From a checkpoint of a small audio captioner: decoder width 256, 184686 training examples.
Rows from block 5 of the text decoder, named by matrix and row number. Rows with one number belong to one neuron. Each number is 128 + 32 x the weight over the matrix's rms, rounded and kept within 0 to 255. All counts start at 0. Numbers have three digits each.
# fc1: MLP up (decoder.blocks.5.mlp.fc1.weight, 1024x256), inputs 128-255
# fc2: MLP down (decoder.blocks.5.mlp.fc2.weight, 256x1024, transposed), outputs 128-255
fc1.781:173112119134162139101216116113110137115114139125068204103162156110163076128086156082088155090147113214159172171118168154177107129124107131210197140170162062142092166109140130087154111111137134105127103103118094107116147160137104154126131129087104154222097144135111084148102110200112126171097104151094129137137188070180112142153124180129143116147143107155135157139127111137170152084122
fc1.782:121132135122126114157113104130076098081098111122101191123117155091155126130082132061083127129149178192116178151071157171188159129108100131192145166132177128191089125094165112117127122108122176131126102092109129127116118135124105133129130137174125161132098132162071123152156139191151133174121166129125133196130147088162103119111145164121210170101160057148134184169111116156165174055136
fc1.783:113107145150141128094143091098132109131126166100115140196119131095151136149132114141156192121130124108128122105157150155209166096084125091084191105102090067116121124089074172116114117085122105135106188128137112126100100137144129073141180125147111130088129116176133117177146091097088173160135092164126135157128138184124106136142094162188141102142096100132176109159116094108142113047094
fc1.784:124145111118143097093139142120058152107109131129133129147160144082112097150136107106113151128096140150100128124105103137127116132126115051149161058136125139190154109102111142119196150080091188121053154130112108123155106141135076118121180094098116139134171113121107135176143134131137192122154095161117169143156119134150134105189092177109128149112137108088137151161104115099153176083126
fc1.785:133177148107127105123106115130146141099101100169141178144109108133108123154162154164107118088148143134095087169154112129137155091123094072126091126151145127120122151170146120091165143154162153108143144121152106120118132153119156118098129095119148162140052114069133144134139141148161137129127099123128118149123113092131114099108162120117115184127139122146124104134138154164129111133109
fc1.786:147080130166129094027149126077050115142110126112074191128129126120174058138128103101110177118058090129140114112149149137082131106156135086181138107103097088140128102045033117087138098138078131105098090117116140122159157099103104087130216097117184082089120132192136068169109120128137170199152126133125178155062165134153111118168065179106111172161135110166154129169084117094115118077161
fc1.787:138118108115119129101185157126153079099095110104098156105118090121121054141149083127115095140124140163132121203184133135154163101149147128176153156166119109139129119092175168152175136115180187084098119125119084135140166160140078134059134133140179127133105189133083175178187074109147147134148095167123143185127144083176128174177160146172097100189104114147103110117149083141102118066123
fc1.788:094125138131111116128126115116116066144113141116079166166160144115122141122159112086161175171134213096130093092138141129152156138176144071139155122103083145170105119072068166130123093105148153102134169142139115089148135160141085113116193108101162108139116146143116095179179129141114123128138093173122089125085142130198125121197079194143107109143064090130142133129134038110171172095171
fc1.789:094153128108080108091140114154135133118116140130105164148162099108124131090115168111127165183103190131070099091158130118115172093188142128150182184078128157123137131065064143093121061112178143144128168150114085143087181127180106092110173076120119107112114118123074129187163126180160130107131115160130141133115140085178126121182106185108141134116103068108164139207125061156159123100158
fc1.790:148117069106145157087180091138179102072075138158094172162111050097104207097229048177163092131113157111123124120189089093144106063191108059111168112188153162067116103121171084131130147151131156141160129241198035126076174094139029132046093100103192198147085187096079139111162159111142090100117114105161168192114121166155149120100128119111100152169160132125111115086144151119097079125121
fc1.791:128105121158130122125147133130155176136109189072140136167158123111089108171152111091125082102086151147130160138192113158140120185121133175137115095177125116166121187177151118130149158131132153160156131122144096120153090158072111110163109099148178197085136201093082153130118060144126052062152128115169156160156100135111153113117158154161127215145096123157167099119139112143110149100162
fc1.792:154145083107111140106152107134035150067086067188137152132099131136138063139114133120131130137085137102102087119148162114132171095112091093149174120154101118108116166129147092139087201121163148149125175197134100125111146138054129111084135142169141151125115147119122120099140122148157124159150107100120158175099125160145105158121133126121130207176129135099141113089136122097104136167210
fc1.793:049104103182094119035152121089138095121078146066142099222092092129156147151166090150144143133136127101125076112149122109181144060138135047097192114139126116116112143164129110124110134116095153152118147180166102106133152127089130115069162141103112129157112137154111139162163132114110109095172103110099143165104162176115152120126131155172122105148078127138182110109120128097153163154084
fc1.794:141135129147067066094132140160134113093177113113109106105127132144137107147041141145073172121168106087105182104124172110090155120084142116170127173154135129159105109044101070137116144147197118187076109087121117130117161131147156127151116112154074100115090101126138137111145186240114176126129098185097217161132094069156129157102098128048177154137123090129140167138127141180103142102131
fc1.795:099152134154105116132126094144144128103096122133118137154118143109096123173114128115144100119164135163093209123131109112140148136136122177142124164131156073160072130108165096102140156146122174153072148154140106126110080119082165098144091114161128145136099118090126149126119116125106142085093118144064167148172146132130118182112143063107125122131091124126142154115118142121129133118148
fc1.796:147105143134119058121184172145106141116105143100059133139133142127126121091119138041096146169109121179174153112096171171128129172102144134161179108100100115241103158044102134101100160060136153090115156104130135141155142167132064132172179165168119135162104125109111105171148137136114176182150112158116127146105124148163129149247116166156162155123122069141134148142094099118144145022146
fc1.797:126145175117128065165122136153065149137134113103102120119107138136084119065110176078100180166162126145080124106133154135121176147107152152185106118126147143213072163027113115128128183069133152112132152109142115133108132181127135121165156139195095123191121094107098095098209148192107199173116073195105131118131140136162077174184105181161152114147132051116140130143101060161140153107168
fc1.798:086144062103131144145122125135116068118123143132086173097130140131117152129113126102141126142140131146094181128157121152170149137117128126150161163153178086129123141119108103124076120120104164166140142129149104087100165131087097159115098154157127171115089141087116136114132142167135078117149107142147171168123133113123160142137151123086132168151115065127182129168117116123161174101136
fc1.799:126132087030078110115099130123109142097173095156117127046146089121101126080083168082110116143142203170146103103146130121107139108141114131162116113108128140137065123128149121091119162156111145118110093147147135127122171123094125180174100143153147213135103188112124174122145143158124133099153143143099128182130145113151144125136088132103123149136141093150154157126106148126161101126206
fc1.800:140164176132119172119155163163114180075087143137169111098136159111130146155120169109095153035208109089163133126136149126157141082120166181118095135190157085143139160137141145137164152143121105090131122113126096101158138160076106105197130134158126169130184092110111103136125104111107071139105029206099108152141151120079143075123177109107142146117160152091121146114161126162175056104091
fc1.801:107169147109115174081157127108137116104093131145072145102109112087178108118108148094094109130133149135162102151126135145165142092124141150185120115140091093132054129109121093123111121117119185096091105118099138105120117113154131094144124103133136146117065160136095114180173132177140112121137106130136142154133189095161138138175108156164159152118069038185142143176113103141170135084134
fc1.802:109146117136095101114123162147087073115178098104132131106122154134142114139094074142112096131146187182129106112131141103102159157103144104141111206162141128195075104107089073132083102097158142180061138110120079141135138156130168129162146111123102102149144132147131135105146165173156154128117107119183186143138081114140098143114086143071203167137145142192209162142162067215106144116094
fc1.803:074140034168145113081080163121111111131089112101117138159105155099190138163104132198062181062175111141104131099143164175200177116081151116112133100099170127197141210109139118053120223088120132144121129108131147063101106102000080094142144136157040084099166110141134207105130131088123153115206051170053139149099147167067129170144163097175162160096110180151117174076103090068165075135169
fc1.804:142124150159136158118141178101117145076068158076142099064082096107145119107072124125143132129161155136125125094109110150158148103105133131120124096099100090135101187153191137185154161197145168120162101167200151142104107134040151097148087158134081177085101159110086161075195156106079140091184104087084139120110100171154083144107169110140149194128147076189127080163165120134138097135124
fc1.805:176183131073121131135137141108109044086091089094112151105093158070130110116107140074068163133085177160064191146113174197115168146133116186185168164171192103187085105091105135130159124110152226134133164100141145148145118187155133119149176137194153126129111134064140145112163123171152165127112144142109194168160128121154124106128150153124187160091148035176118222190145121110104183061172
fc1.806:144139182131121130104134147140116182053109089122133121103125151142163158205103155139111201117185113130125142141128199132204136068079169104129119130151131128204134186103116154114183177127128125135197117108101082097142110178141111083178105168161056152111105113162125075087181173092066140142137023213130135124134055087144129090164130090120150139099140133124081138109144099155213101121106
fc1.807:111176070135077118179105140106165097140171070178093115184120049146130199094151112114134065190125144175113091076142127099134169103180124116202117113115134184096146125146074088156096087127122169130116161204188174155054192080167128067047164123233108141135144141161115112192128168140135147114121138106098145157060137104165162111167106130055115194121117092134157151074122128126097140108133
fc1.808:104144072087143124130155131137094139124117130114074134137165067087149101161121111101118139114134200110117148120167096089131165131131110087171162097153125204139103150109107127099113141131136170171104136167170128137077149174105147132090150075127146146142132080130090136164148174194111175150211060156096143177125108082157120090166101175117170167100098091128143159182093064170122131060151
fc1.809:079194159163072119110110113133169095097087119094069129127087092091170157183136141106118109166142115078125169095132139137112142083126154202170103162090128127117102151137175144117159141186125144122131138135186116130098099123139145108209053102145087157085094082100105143162109121100108175085082128103108120149138124129136135113094126103107125155145102152089164133181156152135111135102116
fc1.810:123209089113125146153135166134158099139144062113119137105147106153089094167103197132115120172149163150069183192131114139133148128112160161089105181176205098091081142154143114078109141133165103122107124157182120115135185078096125164172053125141107166182093149141126141088110121187113082136128151126103176177116170112174153137151167112089135156107146112113176149100116155128102151135159
fc1.811:070099106076112145051137118114079099085125154159075131085208088094139118101201134107153121145131201103149067150217101101128144114127152041126127096114130139121111204144157173135125126162088146114121132118175092109148197140122150099071168125098108147134154156171060203159167174147106122153160089128120134166098123130179124094131108171123116118106095138174196139132145085113168111050114
fc1.812:114148104120132080097119109139125081114132090142125126092098085125090111165115064177158105164109150122152131103111126049158162120131130062116123127154143114143114153128090097116105117165154123173095131145103106163119163101140118141101116091116158137124103114164129150130114145152141109113145149137157191161101139122153089119094116093097130161071150171152163119082132113154083113145148
fc1.813:109183089121154116111107126148157103103123099087066106124114135124144124177090109145135151136112108088168128132122165134127177133133144098169139119180114136142132134128128163115137132159166134103119089151151150116105108111149092137158107106175088172137148109136120140150113189131156130083186124146163150166104066065160101130110116118092176162156165121129111117127115088135071132150156
fc1.814:117096068093141087139117126118072140126130119171072140099133136114114073120114146129141126156114171128100131110142118111152117149120107119133124123101110141151139178096139139119081188148120148137112077138162117131156106157129184152147147138162099127165064131132082137133149147179084201142125095157145130143123094176127061175164103163094177130132142112164119135125119095142102155137173
fc1.815:150171132141088124131108142181102078097101123147044177128107168093132077159103163055060149166106141172094157130140129158124183136125101136161149139104140117190081174089085073121105130072125123123146129109132118144137114161148108156168162150177126141170132136102144117113208148182132152175119091133129186163088185133183160170188127159062175138166133023168189175172112093126162182075144
fc1.816:144131108143159094141125148138157173110120118105081141132146136165120152099133163070107127118164130187134146142119137167180137161116094134156160137092180144157103158071125090090128141079140155137113146102178137125137153128163149126159141162142128133176098128150142132133151130192128131144083136110130115168127165139160108153198148172133165121156129046136141142137124096143154114055139
fc1.817:135137085106181167125143082157160134111086128214100173142108068078105150155156152118153098105131154168126099081131107084118138073104099128122142133158153125111111191134128096088111189103162145120142148194163085135097153134105081140057096138129117127158122132113115140084136146187144133165158101095118153164124136152105098138112119169065147156086121072097150133107173136121162126086131
fc1.818:126172081170160159159138137107149084093136095163119177156117044102097074094166081083114081173109185156143112116138084115101148120196081099145112115133131092119080122163163064120111151132090174098172147220214111126081178088105066131039075095133193135151155176154115162083140160149160123106178113088152147152093141161086112131110103126038144186119123121133143126130135195135099105132145
fc1.819:126094083138155074092167126098124144140084148133081126146109125079138096139135121078121159148089172093077113115190145124191212140111149093141183117113117152198119222118078118127111170121130123133075152114161156131128173114139104132104125098166163128055134137126148071168132124139108184146110155113135172143093170169105119107167111131127163133156133070134151145117114109086128113085150
fc1.820:146178120162113132154114145087080092069151091163089129145115128096158053155094126058109111117111143175075147108116169113158172143135141133214148177132186113175077135127153101135105107112111166140128091136127124154122159187139136115155158118201155101146100181114108115149128136176150172135129132130159166215151117119187128168136107130137210142103097079169123160151132093140099181101157
fc1.821:166131109109140127136132120101171135089105087139133161125109122107115146161104144141148095131174149128134140129138147110151140090089110156142148122135137066150152135181157118089119174140124128112117167154119109142125157124072087102165100141137065137107098113119117133094096140085177152136124124145063154138137143125080145147110134112114183176097142172139180171133123192106111078148162
fc1.822:076120053152095139104091143148103159096091105183163091113107152114140165152101165178099146081157114157127145104107204161197119074145129135103127077133120153120139139148195133151093158091120139112134154153118163118084136054052094111112049159180096158134103175129146149087143105093121108110193107135082118112110111199095164138090130057145170138115178145147081133092102129094122069173145
fc1.823:122116094037116134118106151122102147109064101177159105044134119139072093091129159106131107164132151143131124098164163119116139101120134119118129104113118088132091168132173099169128145188147181110117121145177100097127151170042165149130095163117106178133065187136091125119152149129069146143152148083106141127109130120162118137061122104114139158149111093152216143114134118100127153123167
fc1.824:109167072098125103090143149135106159129117115118101116162122080069118124114155115113098127116113245100095089123142100101123182117144114108166183146093090145138086162074103147137112172161165194151107181135127145144109157132150089082086133064090176114130141118080097103175173157159118135079184126173189117152124108140136116133154106201140127145133090083122138176147141008164140103072180
fc1.825:104155102107119099107117190136112171073126061157130113107109098149143126098075199077099110123132171160168137097100189133099070090104158120158134113162144090184090122069098108112142113111119162166120128128137161105105162189103058103135103145147140164202137152119107101140154163142102165156132144167106147169075138079163161148210084119065136122162130122147157167102102089092119163043189
fc1.826:067084035111131144126140154096121136126092085160123163134132108132151099132117162128150137141110184113059126092144156145134116124180101064200128123111122057155137093153143145104184204103152154110135132175137082092121153182112085128054147143133128164162127175093077166123144089126082137162171108164102091193116137115207124157141088144098141137141118097176114096090143105137079132143182
fc1.827:175167062178149138094100126155124139119141112163057181144140111128159132158112164095139109122165199151069163124168137132190131105145143091170157113154142145085093134091093095087117133075105107143131146136144114069130145125125099154123115153159132130186120169170105118113150133194137156129146062145146167175075189121154131150202123154084136167063140095117173138149133132090176138062118
fc1.828:092122027152113139108066177111093114129086067126129127087094115170151095148131160146097148162107120181063117104166122108149159133155094082203090121126106093128107174109142112106128147093129141108125104195142112143121156111077105157108135156140144154167127181154093161119180135137097143177195061163126124199095112139169122181144101169091075151165171136139116072117117056099094187128183
fc1.829:122114127064104149084135086096094106119154152093146123122168064133110140155171074130116125153146149107130110147114081133147123073113143086117144131135103140100112137104142177146199095142110144125133109133183075122149138165118124104054148134125123160158126167169068141177158089136139165105168094155131140159134158141159124118108136175152104127137077130137133116156123048153140149079140
fc1.830:133155113156138117114100127091137119107101060163094174151109117087146089156124129113131108129140210196095144131113117139167154132185136083179157122142156133105066146119126133134080148089115153166105109128109137140120135119125122098106093120175170177144108168157124111153153125201131149141155134099107161181116180142135139087134122157065182157112134095169145176149105148124139118067159
fc1.831:133154150077135138145151156146104166120118094160113175100153101099081130086141177105094148121140150142113117123148138114118131083114158119172129140173111128122144168103130101144147115119165147150132125133165089106127177129150168106139132155122155154143100124127109100168128151154146155126133135139091124106066117113150156118142122123091094168078084093144113106103117088186107081055150
fc1.832:121125138092118165130135104155122136051101146135093125131120129115109162150116127138109130098131160189118157125118132155136154124129135180155137116089166114147134146153166170139175164198119171111141116179147100124092118172080166133161088095164076161106086141118109165127108124112121112067203077166111126149154096099114142111083180146117159171109118145131107127163132151121176144108174
fc1.833:090107076118092114112170118141147091126056095138098186171117065062110087122121116116147120128105197146138159080173072120160173112179108083201133188145187101098103161120130133136129129106152115133135130171136121133038223102084092097100121101144174134128127156126106123149140138147117157170166160105102108169113184135164104117184097182057152156136084083105137149155114138159086140084120
fc2.781:130108110162180160131161092066133140141082121146167143153157076127151135124122161171165125043163135118145104138112173125138123139176088099105193104122134116162156135090151123200145084138111162141196084120110170090117089122150075126143169131148143126126134182121129147104128105080078102160145123165131173130076105130147057101141111116187126131173084148153069090135184134171157079148077
fc2.782:118168145074109178130078138140139119082116085120090118098150123152181188146159185076095125160142100175129136118087137122138145130132074096140113095147100109199127162132146147173132084107109184089133125144124084086153104138152048168093115113144151121115155173106087122060171092148142119166153140152145127142152084162106048120141132127122125165118118125177124085115147116138166134136117
fc2.783:080130096138106111145138185125155122128143137154156125096118160099131135103165162103143101117160157112142117136109130157173083119159145128117065157159133168104100124115151100134161162098117120120144150152113080120121149126111176073144090165146123139118094127143181104105118129129107141134129118134141111134110145112101139108182103121087170136126099160073127149124140149118079087104119
fc2.784:122103129136126131114143115122155150144161123113068105104132161127129098171126132125096140132141107101119077092104148159078114104058152145126136093185089137128134160132136151126122142136129161083116086088130152082114103148115125139140118121157119154124145114115154130136098139151154156168121109088149125115136158127150126154125113107133134098176142168172136120139139151101139134132125
fc2.785:099089103130121112140136131116084143088130122067114154122082130074078138157091081152106164158116147119126148123181123121122144153124135167130168117125126129143081115140115157091133092116115169129139153130117175121122137137117109086126145087135113128127128105172106124114113120103116155085117140154163116133134103117124178127129144169151157143094140154170130137149098116131153134088107
fc2.786:173075200155177121083171135058116184160121144147129126149144150112158091074112132169106109142090087093124082128098148105024105116118127146120095088120069196149120137147115103155128154115205158140111066120193186096170107142102133112110097124123151124110138102141204083108143118058120118122121147146118127071107138089135130086127098127117121068199202120145160101128150122130095083168136
fc2.787:115149130117137158132094144106122186158121127157170140153049072162169108034132102143074167119129077110128084089122106083131151124136170094137154161120090133106165077150132120192129060114122091141083099090163124162143174135109166104118067110082130103127148126137162132162108156093151118152138125154087082116155124100153137157092095161154136123145167189095138095091153150117129121171092
fc2.788:081114151159081107163106099053147160159124099125096126113105122095094132105146143107101115127110155113127139140093134113039120155160212104101079154136103120114124153062111163125137097113153088112085071094164184080140150126133148144096109141104079119124169135159182119109088108130138152107087106167096081079069136180163139129116132145128123136184121117160215141137178139136124122117110
fc2.789:134028053087086095088145121096134161155151100117139096095107068115129070170165126168154133143109150030130080109137123117036109123166126141043094181121129138112127155127133117124101173111147056136100089133150162114142109100120122173104107102129080117148135104167170124060137073084157086145137145114113105069150122160166130163102130123110143109199139106130142115124103124148065163154146
fc2.790:130103125069150143142155078105086204078136170138173179082049069093147113172111093133051144067109000154097170116166134140136119104052197131129198147219189162176121127043101109148148136054035126147073087145110154212149110119091116123127061141175092112102128096139180176167104156155135098176075136150141180154142140038134191152122106167128109129145121062166084142144133083128094150096117
fc2.791:119146121077122147145140149094094174128125121206072142146148128113156037098088097121103122077136185129122126134163150126100114123133096125098152132092133145151134141114161123098135208173158105077145145130068151122111148118064130096115138110139164100118088105135058120176133188140100095147173170162093099130128169128130178136112153126174138150136163113168139096136111119093110047112178
fc2.792:123129103080152106125164201140098177049202117115158122039123102080160134163022156167164139145093129068118182141179144141060054102124063181127088150173065089113102089127149136121154140168104100152058158109146077146185138155159143110081077164104107111154124164130108150122116092159155154156116110112128136123132057140124119170144101141112152190157145129162151065106101148175110146163125
fc2.793:145119131056174108142136158167147142137162193154071090116170100113164114118148096127102085107093088124099150121157108102156119096074160185125144107103130099126133123072152155192127120106138115166093047114152068105124150108169144127120104125094124123113096105161102111182150125157079125139122151113141151107094143102117086139123109127171127136141163137104110111135107105137129131156120
fc2.794:158120086071164182169159138167131152081089146232140146108157120136132133102113119176126179114120137120108092120202140100102075111093080136139125066091125132073146104184105143131113137186132079158160154123145149085094135080100073131104128090067154104107153092125189016120158117120125145179086142104137114040103168181143101131123111124187152118101108161127089143117099174116180083190183
fc2.795:106116169120082122123139116110119154145145120109135116088103105102104116087131119116169102146127103103105141091155085176165119155183167170118120086109116163074137122119148158130149120143091119106135110160140209103124140143104148113119175163139128141114068142185200132179086139121051117111134168102110135095127157182160111071158160152122151147117113115108164138154132130110127133108117
fc2.796:218137132132119163055093121093177174096162203084138130114137178183144120142134126134159092115107120049121104138092125107101118094078141110136101076193105077122147041115185168198146118134128105075072082116097132118153122120127151177125101155122118141119135136090137157072153128141083164109101176140135137102158112105114103085104143105108094091178113176172124056125116163120117140170075
fc2.797:199160176107177146127147132114163191075122164087095093102119156162102101178117163147152095100150046134159148135090120102157050140107129198135178099171115101116129055135132172158134108152140078084145045120152124110165128103157187173124048145062098148104072160101138122131111149159110145125099154130117120078084099075193100116067164105073095127081120151128140098105130114097152123163113
fc2.798:071118160120132142098127166169151150152132135088091120159168133153175147177135144093103096152117142173154132181143076112150108107134166087124140161186120147129101178093132130131118108071143106101144128123121081141087133130152172164113074140125133129142136096126183034068156126114102114119158133151179163145058163191102096129209120120082132100175101117106148093101176122100148141101088
fc2.799:085109121128110100117102117101158115134150134104091136105130108099140144088146126137159141151141108048139115093125145102098137140092153136141127122157098186109099112170161168149156159155193085075076117113138099106169159136154164138120134153079131121108107111120107103140108136132158120111130129062160153126119070106153097128124202114106141082096114143116152064140111113132114187137146
fc2.800:172146139099190188157114120132145160109130144182147165127185085153103142150165167154167056094115090178161152070177145078125093144136113110130155063197172136126191084164116063163159093162091085164130070126193130085083123080080161125129115142120098126115117174134155139119167161124136140190138145052129207112153097191140137166130120118167146163088123148158157104140155145115154096127134
fc2.801:188107214085153137139145126088099073093115162128062122119215150110116138118131133079141139134174160114153142157041139132127130141136079122129177113117114125139121109094127180249108040137179144110153079161114113094139123160157103176121144131083111129133136144132087090074124095113110107110181164127132142192133150096139080088134251131172166094150081100184105101140149140188166131088071
fc2.802:180149140084103151177156111125177177113081127166192106097097125149094111116135134110117175168161168084115093103125163123121078139082120097124170107098058079125113100086112137172123167175124123142137158128153121112059108089132122170127148105110146124116109110116135090118119174106165115138138154125124097059149169172126067136132139150178078137061096126168110167105172173120186101151159
fc2.803:093132102124149127137115146000172121084110167100106140104065112193129175103099143161173121243160155179148080061141119100046150131203101044143127121070016103138122127130129074110143129211180163101195055150190182103070137121172058138121160208157157171082153082123136130117181128080139121080100185061143071074105059120161046140170093147112060137224142107171183077148155150086053112147118
fc2.804:112124170135067168152129118087134134143094088205138132107109128155214139015194092127135150168161186089155117107119123146151147124156147131078204156079053172122111136132152226173149105172169166113066169100126093099113155133141189069166145133135129133087114079146097151167092169160120102101095083144100030117053122141156153129167175116116153153082104103113115143125135126158154141121144
fc2.805:165167152086150134170144110106095152109068115115079162140167200110120144124135125089100177111158116170134173149033100132118086135036097137134175099086060146169120187058153160149115056111108177013141110145153142100241099130168123117084179139083132173138149057157070069119143116121156134141076107176150176158105122153093114056118181125163100141120126081179193126131115137128212079103124
fc2.806:121206103109163162167114119128098176001138118188185088105110093158094182111181048120073046136156112197129157056142133108128092133217070168127135132128117155071186081191116084153124089175165101182231085075136159125095128147137142152108111122128198135120192106093121123088098182084163132161103133029131109104157053120101111169047116098084095133067138161143153133120142161124107085170087
fc2.807:116190088104158158182117131151137117070161121146155146107122118147067173163131136127093164081131097168121147058178147136150109120036140127142107105150131180120162131065144076157137120170083106155204134130152139155068105109094147180132118122121102088089126070071121122093142167120192118126147127101119148113129138125122170192130122100052095153053089165125102141127125117143171077133113
fc2.808:158103108090153123126120115156107144176079129164174095111058094122114165143150102150110178091130181094114092125191117148105125120158130119137112130148156132147098158115143084068144154117169138139119158160099170111107134155129089166145083122134123115087172100131178158104124170148151136156110106094125071094147132142116120139080113144141117097085123089067093181117096133157083082126214
fc2.809:135110130086142167088118117145096153101174140138085162130175058077083153112146106112131142120129094129150170143181109141145146127138156122095143095153133167117199145129109144149169136155117100134152089130096230078148137139126117145127151090131134083056094072142128122151141170108084177159166145132165144115088170115105119111132189129151112089065099080141130124151082125065104138109146
fc2.810:073145147192064090123137121139174160105110138101088143160143125137092186152123126110155087116193161120169141128126094140106093156175175120122137147145077161087126189093137121098085161121159067140205127203134113100147122106068142217121090112119130162151114121166166061134134093133113116105155122224137098109102137083139072097140156138066143139152092122120146136115162149167094150126070
fc2.811:000039123079164129086080106138078118200131133168121083080102079182163173050176099127096196184100186122120081098091116163091201157223179115152146124153138203101130108174119167184157078173110183160117103159101143070118145159132170075108101115148083159102079105088106179157113114096113106134107108172139103101139070140120147064115170146159108173155155168054127083137146158168105141103085
fc2.812:138102070118075117140116109146168170111118101167168107137100095144114161127077119100119175120121119124131103037180144149156116111109176187118112121154149074147120081133121124195131186082091073159117139107151159144108136100114168133108090145143143126118124094170139162106132190158146101107122145115098142082130193150123118181188111146125145102125126135146144166134130156134175082117140
fc2.813:114150171065093147159142116158064105130112098142075148143067114109110178109113119063115120142120135071116140144163115171107079122070114164120148108145080125121125140099111135141140122154108122082169131140146178096139109119168162105144123117121126142150151130140129141106116118144140123171091153140121110128133184151126095101117142150116122167083135136109126178143108157105154140105129
fc2.814:127135149151152121119097139128153166119137124158156123116073154168120095126227121147139087156166093145116158138084122134134116107103097122092094132147144100092073065159118168101107131114089110144129142171132171157166134113169145086136130111159171117135048097121129137120124118122095111113076120111173123153129097134135119079087129094140103096106137110151141103107131081127124115098135
fc2.815:161108139173153141098138123110124158101112144107099105053212165133151126102095136140148104148147109199111173152011143017119081117111118119099138098138072072139113139050138123162159053153136126087117081146223077079168167127151103173131115168075099182138108153112133042099151059111118115105151124148145180127139119091101012109098126140095141094146160132197117127108190164133202139129087
fc2.816:132147140133147104131113128175146166118114149092060108164224136142180112175084147136189103084149125156093156120124153150120090128116160123083170139153097104113084127106109139170155091148120118113118088150153113089135157119143088186150127099129093165117142157157146018131107114111062114104151110093133149143107060171131012154109138138149151130158120136148123104131137121124133107132126
fc2.817:143115115159155099125142129153121130078162114087102109107081134135165165161087164137086070127119113168120203136172132138143126124123143112075146163200198143116068183102108065168142159089100099171130112137148117157111141158134122145134063137173125136133132154139148141114153119171075162125107123124150141123108107152123148121141194122054105129135113145110120099142127107126114135110072
fc2.818:102136109107134141165112141161126144007092099142207081112073097114117155152095126137118114063142053163123172100221127168167078151080132141121116091236193137147110158151122057111107138064105138143187117160104114193111111137115117125092065119130141100140096133149100116148135151209158141111161146126121152157124145114139185161133114140154088184082119146180161122120143107136121100061070
fc2.819:162108150119117109096121150058160154112106107169117114129150186124156108109101155164120090179183096091152079098065163114086138145187140128116086113108085147130112103097105096131140147162146083141098130124138139096125115130128159107151132142129097149105111136166140090135147129056147116149102119099120169124098146123165121099169154117118134147169112131127154119131164178110113039096079
fc2.820:142158108083133141120147129114126131052097129107096149083163114104128161102105170083103186109168154143113113134096129147183154109094067107135137070109115106152148146086112099170140072142088195058170129167142098130140156109122115157116202147165126113145182159089076155105182151129125132135151179126166159084100131155118099157135147132164155162142149149192098129109112142149196111141137
fc2.821:132152150116130139103119132071136121122155135134120142123130123125139138074098143140125115172156108132088144153121108141056153116164145149142113146082088121097120085131123146172167106141132133102105113108148184062156098164157146118138137135069085135132126136163097156180158108075098155132140127119138151091136139107158152073183116133162119123174140142120150126101091150102150109119092
fc2.822:123131138161184110114150118100125180082150091130073174117196108170121088133115076183185074166082181125132132119148141118099129130106093117138138208072071089093126074188081126117143096255219130080187151126184142066175082152255111123102204140109167179141131126167040091152164111045144124156120129073148040072078074087138044097139099126136098177170182140186223143122124110112092106070113
fc2.823:015070095136082085093075137124108070110122141088119107055136119100125157104180089113168170217092212063145207106127109162109073128112132145136072134089096162119101091160177182176177104128158146118071107117108121142162115116137161144161163105176133094084109071149095183166141101159142150065126114120125097203148097124140146085155192122142128101130198114144124099171118115123156194062142
fc2.824:099111097140167081141098126081094157121114132103167111101112065119078114134126147132125140161125159075121116115172105146015114121082168086106110185148043119162137124086131119133070141173158104097077126147143149132139101100125150130130163137106119121122148134146151155111165192121126110107093112115098069105141073122126051167110094159130127116159097128140107151132124131160091145163173
fc2.825:123101134112122116113133144135198099098149099112111142132078155183127132096140150118117110148096042125110163121096145103106073155073167154116138131091112079074094082118111128221143068131155074100119072124135098135118129126179206143177091135110174124129100169161140150154123186102123109132071127121151083127085129114124150120141123096035136072128139224136168130087159124100111157168114
fc2.826:112090145102149175074128097111155164167132112104173117129104141153146135133108126179125187085150043150138102138116159153153145115158106091114160135163106082120085064141106147160151109156104101141109092134166068145160123131101134130110099126092165103105110160147136167177126126109108128119070174157129082150139125093153151119111047111133128105151147251135080056137163130090130093233132
fc2.827:111117094170174117129127124164206110158108156134100132107124138179121126162098170082144069135128137187137200162106159143127143116140104139141151185134138114103076201134113118128145174083123115186144175105177097112148114103127109141117086151152120127140075163136121016088159083146107139150158102121100068146048170164144122147120102096070100121158118121092141113118182161133158141125108
fc2.828:084137185150157120168094130116198183135161127099152138107089073143102138119131103172144075099093021122121193129131111106100113169236160145132082141145084058124064057148144161173124089135129075134127069112145165243119150104178187109094131125199202065130094173146166139188096153073117129092104177148093095146149095099136119158086120101131123074197121193132072097120237159138147131166104
fc2.829:084115122109109118132113141145173178151173135150125124151083115152121179114196117147115161185150134130147081069108094105093121107158187127146149111131055146140115101095119149170139119105112178136129077135131133111123141111115163116101078154091144159137129148130162158184128142140107091150124114172123092145113123107142117143123078159161154061177117141128109040162139124111131111118146
fc2.830:054132050126161163121165166151093132099109103129144089103118120134148139126123130083118147095156123167140107087137145116138162138107086083155119132088181155146161157110144085139123061124107153140179129125109081109085114161162095148070103146141129161135194163104069125074146138113161125132160168120130135158146147140115110135167132110153106166130128154208136121176158094128175135052128
fc2.831:128110097104154154107129132157096162121139107126100163099132143122095140110123110133100115125107178112141179099112098134111082114078128120150103114130108135088120093129104154141148097155144121151159091125142163143106133140118148115129118149132115118132139098109101130169156202114120141109067141122127125148103064115172133115112149131111131089117153188144151143123111127117132122160113
fc2.832:124079141089109098123097087107125106124141151186154122110145106137163133083204121120142134189126175087128121153143139118081146106165203154132139101082077168085155159159138132136142044141151174068117048122181146105149106135149168098157160163085131122084094063138123128173106173131155062140113085105155123080108135102143118105120183139133149157142118094150157104120144159081145140107140
fc2.833:082115115132163157160128120094159113127111129104168123148066060152175143211132133142155099126159049149109126106163140104152158133126115149137149188160106167168162194110105125188122107111106113202182096117184101212083140112111145189125066124161152121085154185102134185105124184098186122165122100109130140079114097135134113170085109071104129150093096159149080160106184131109067088139130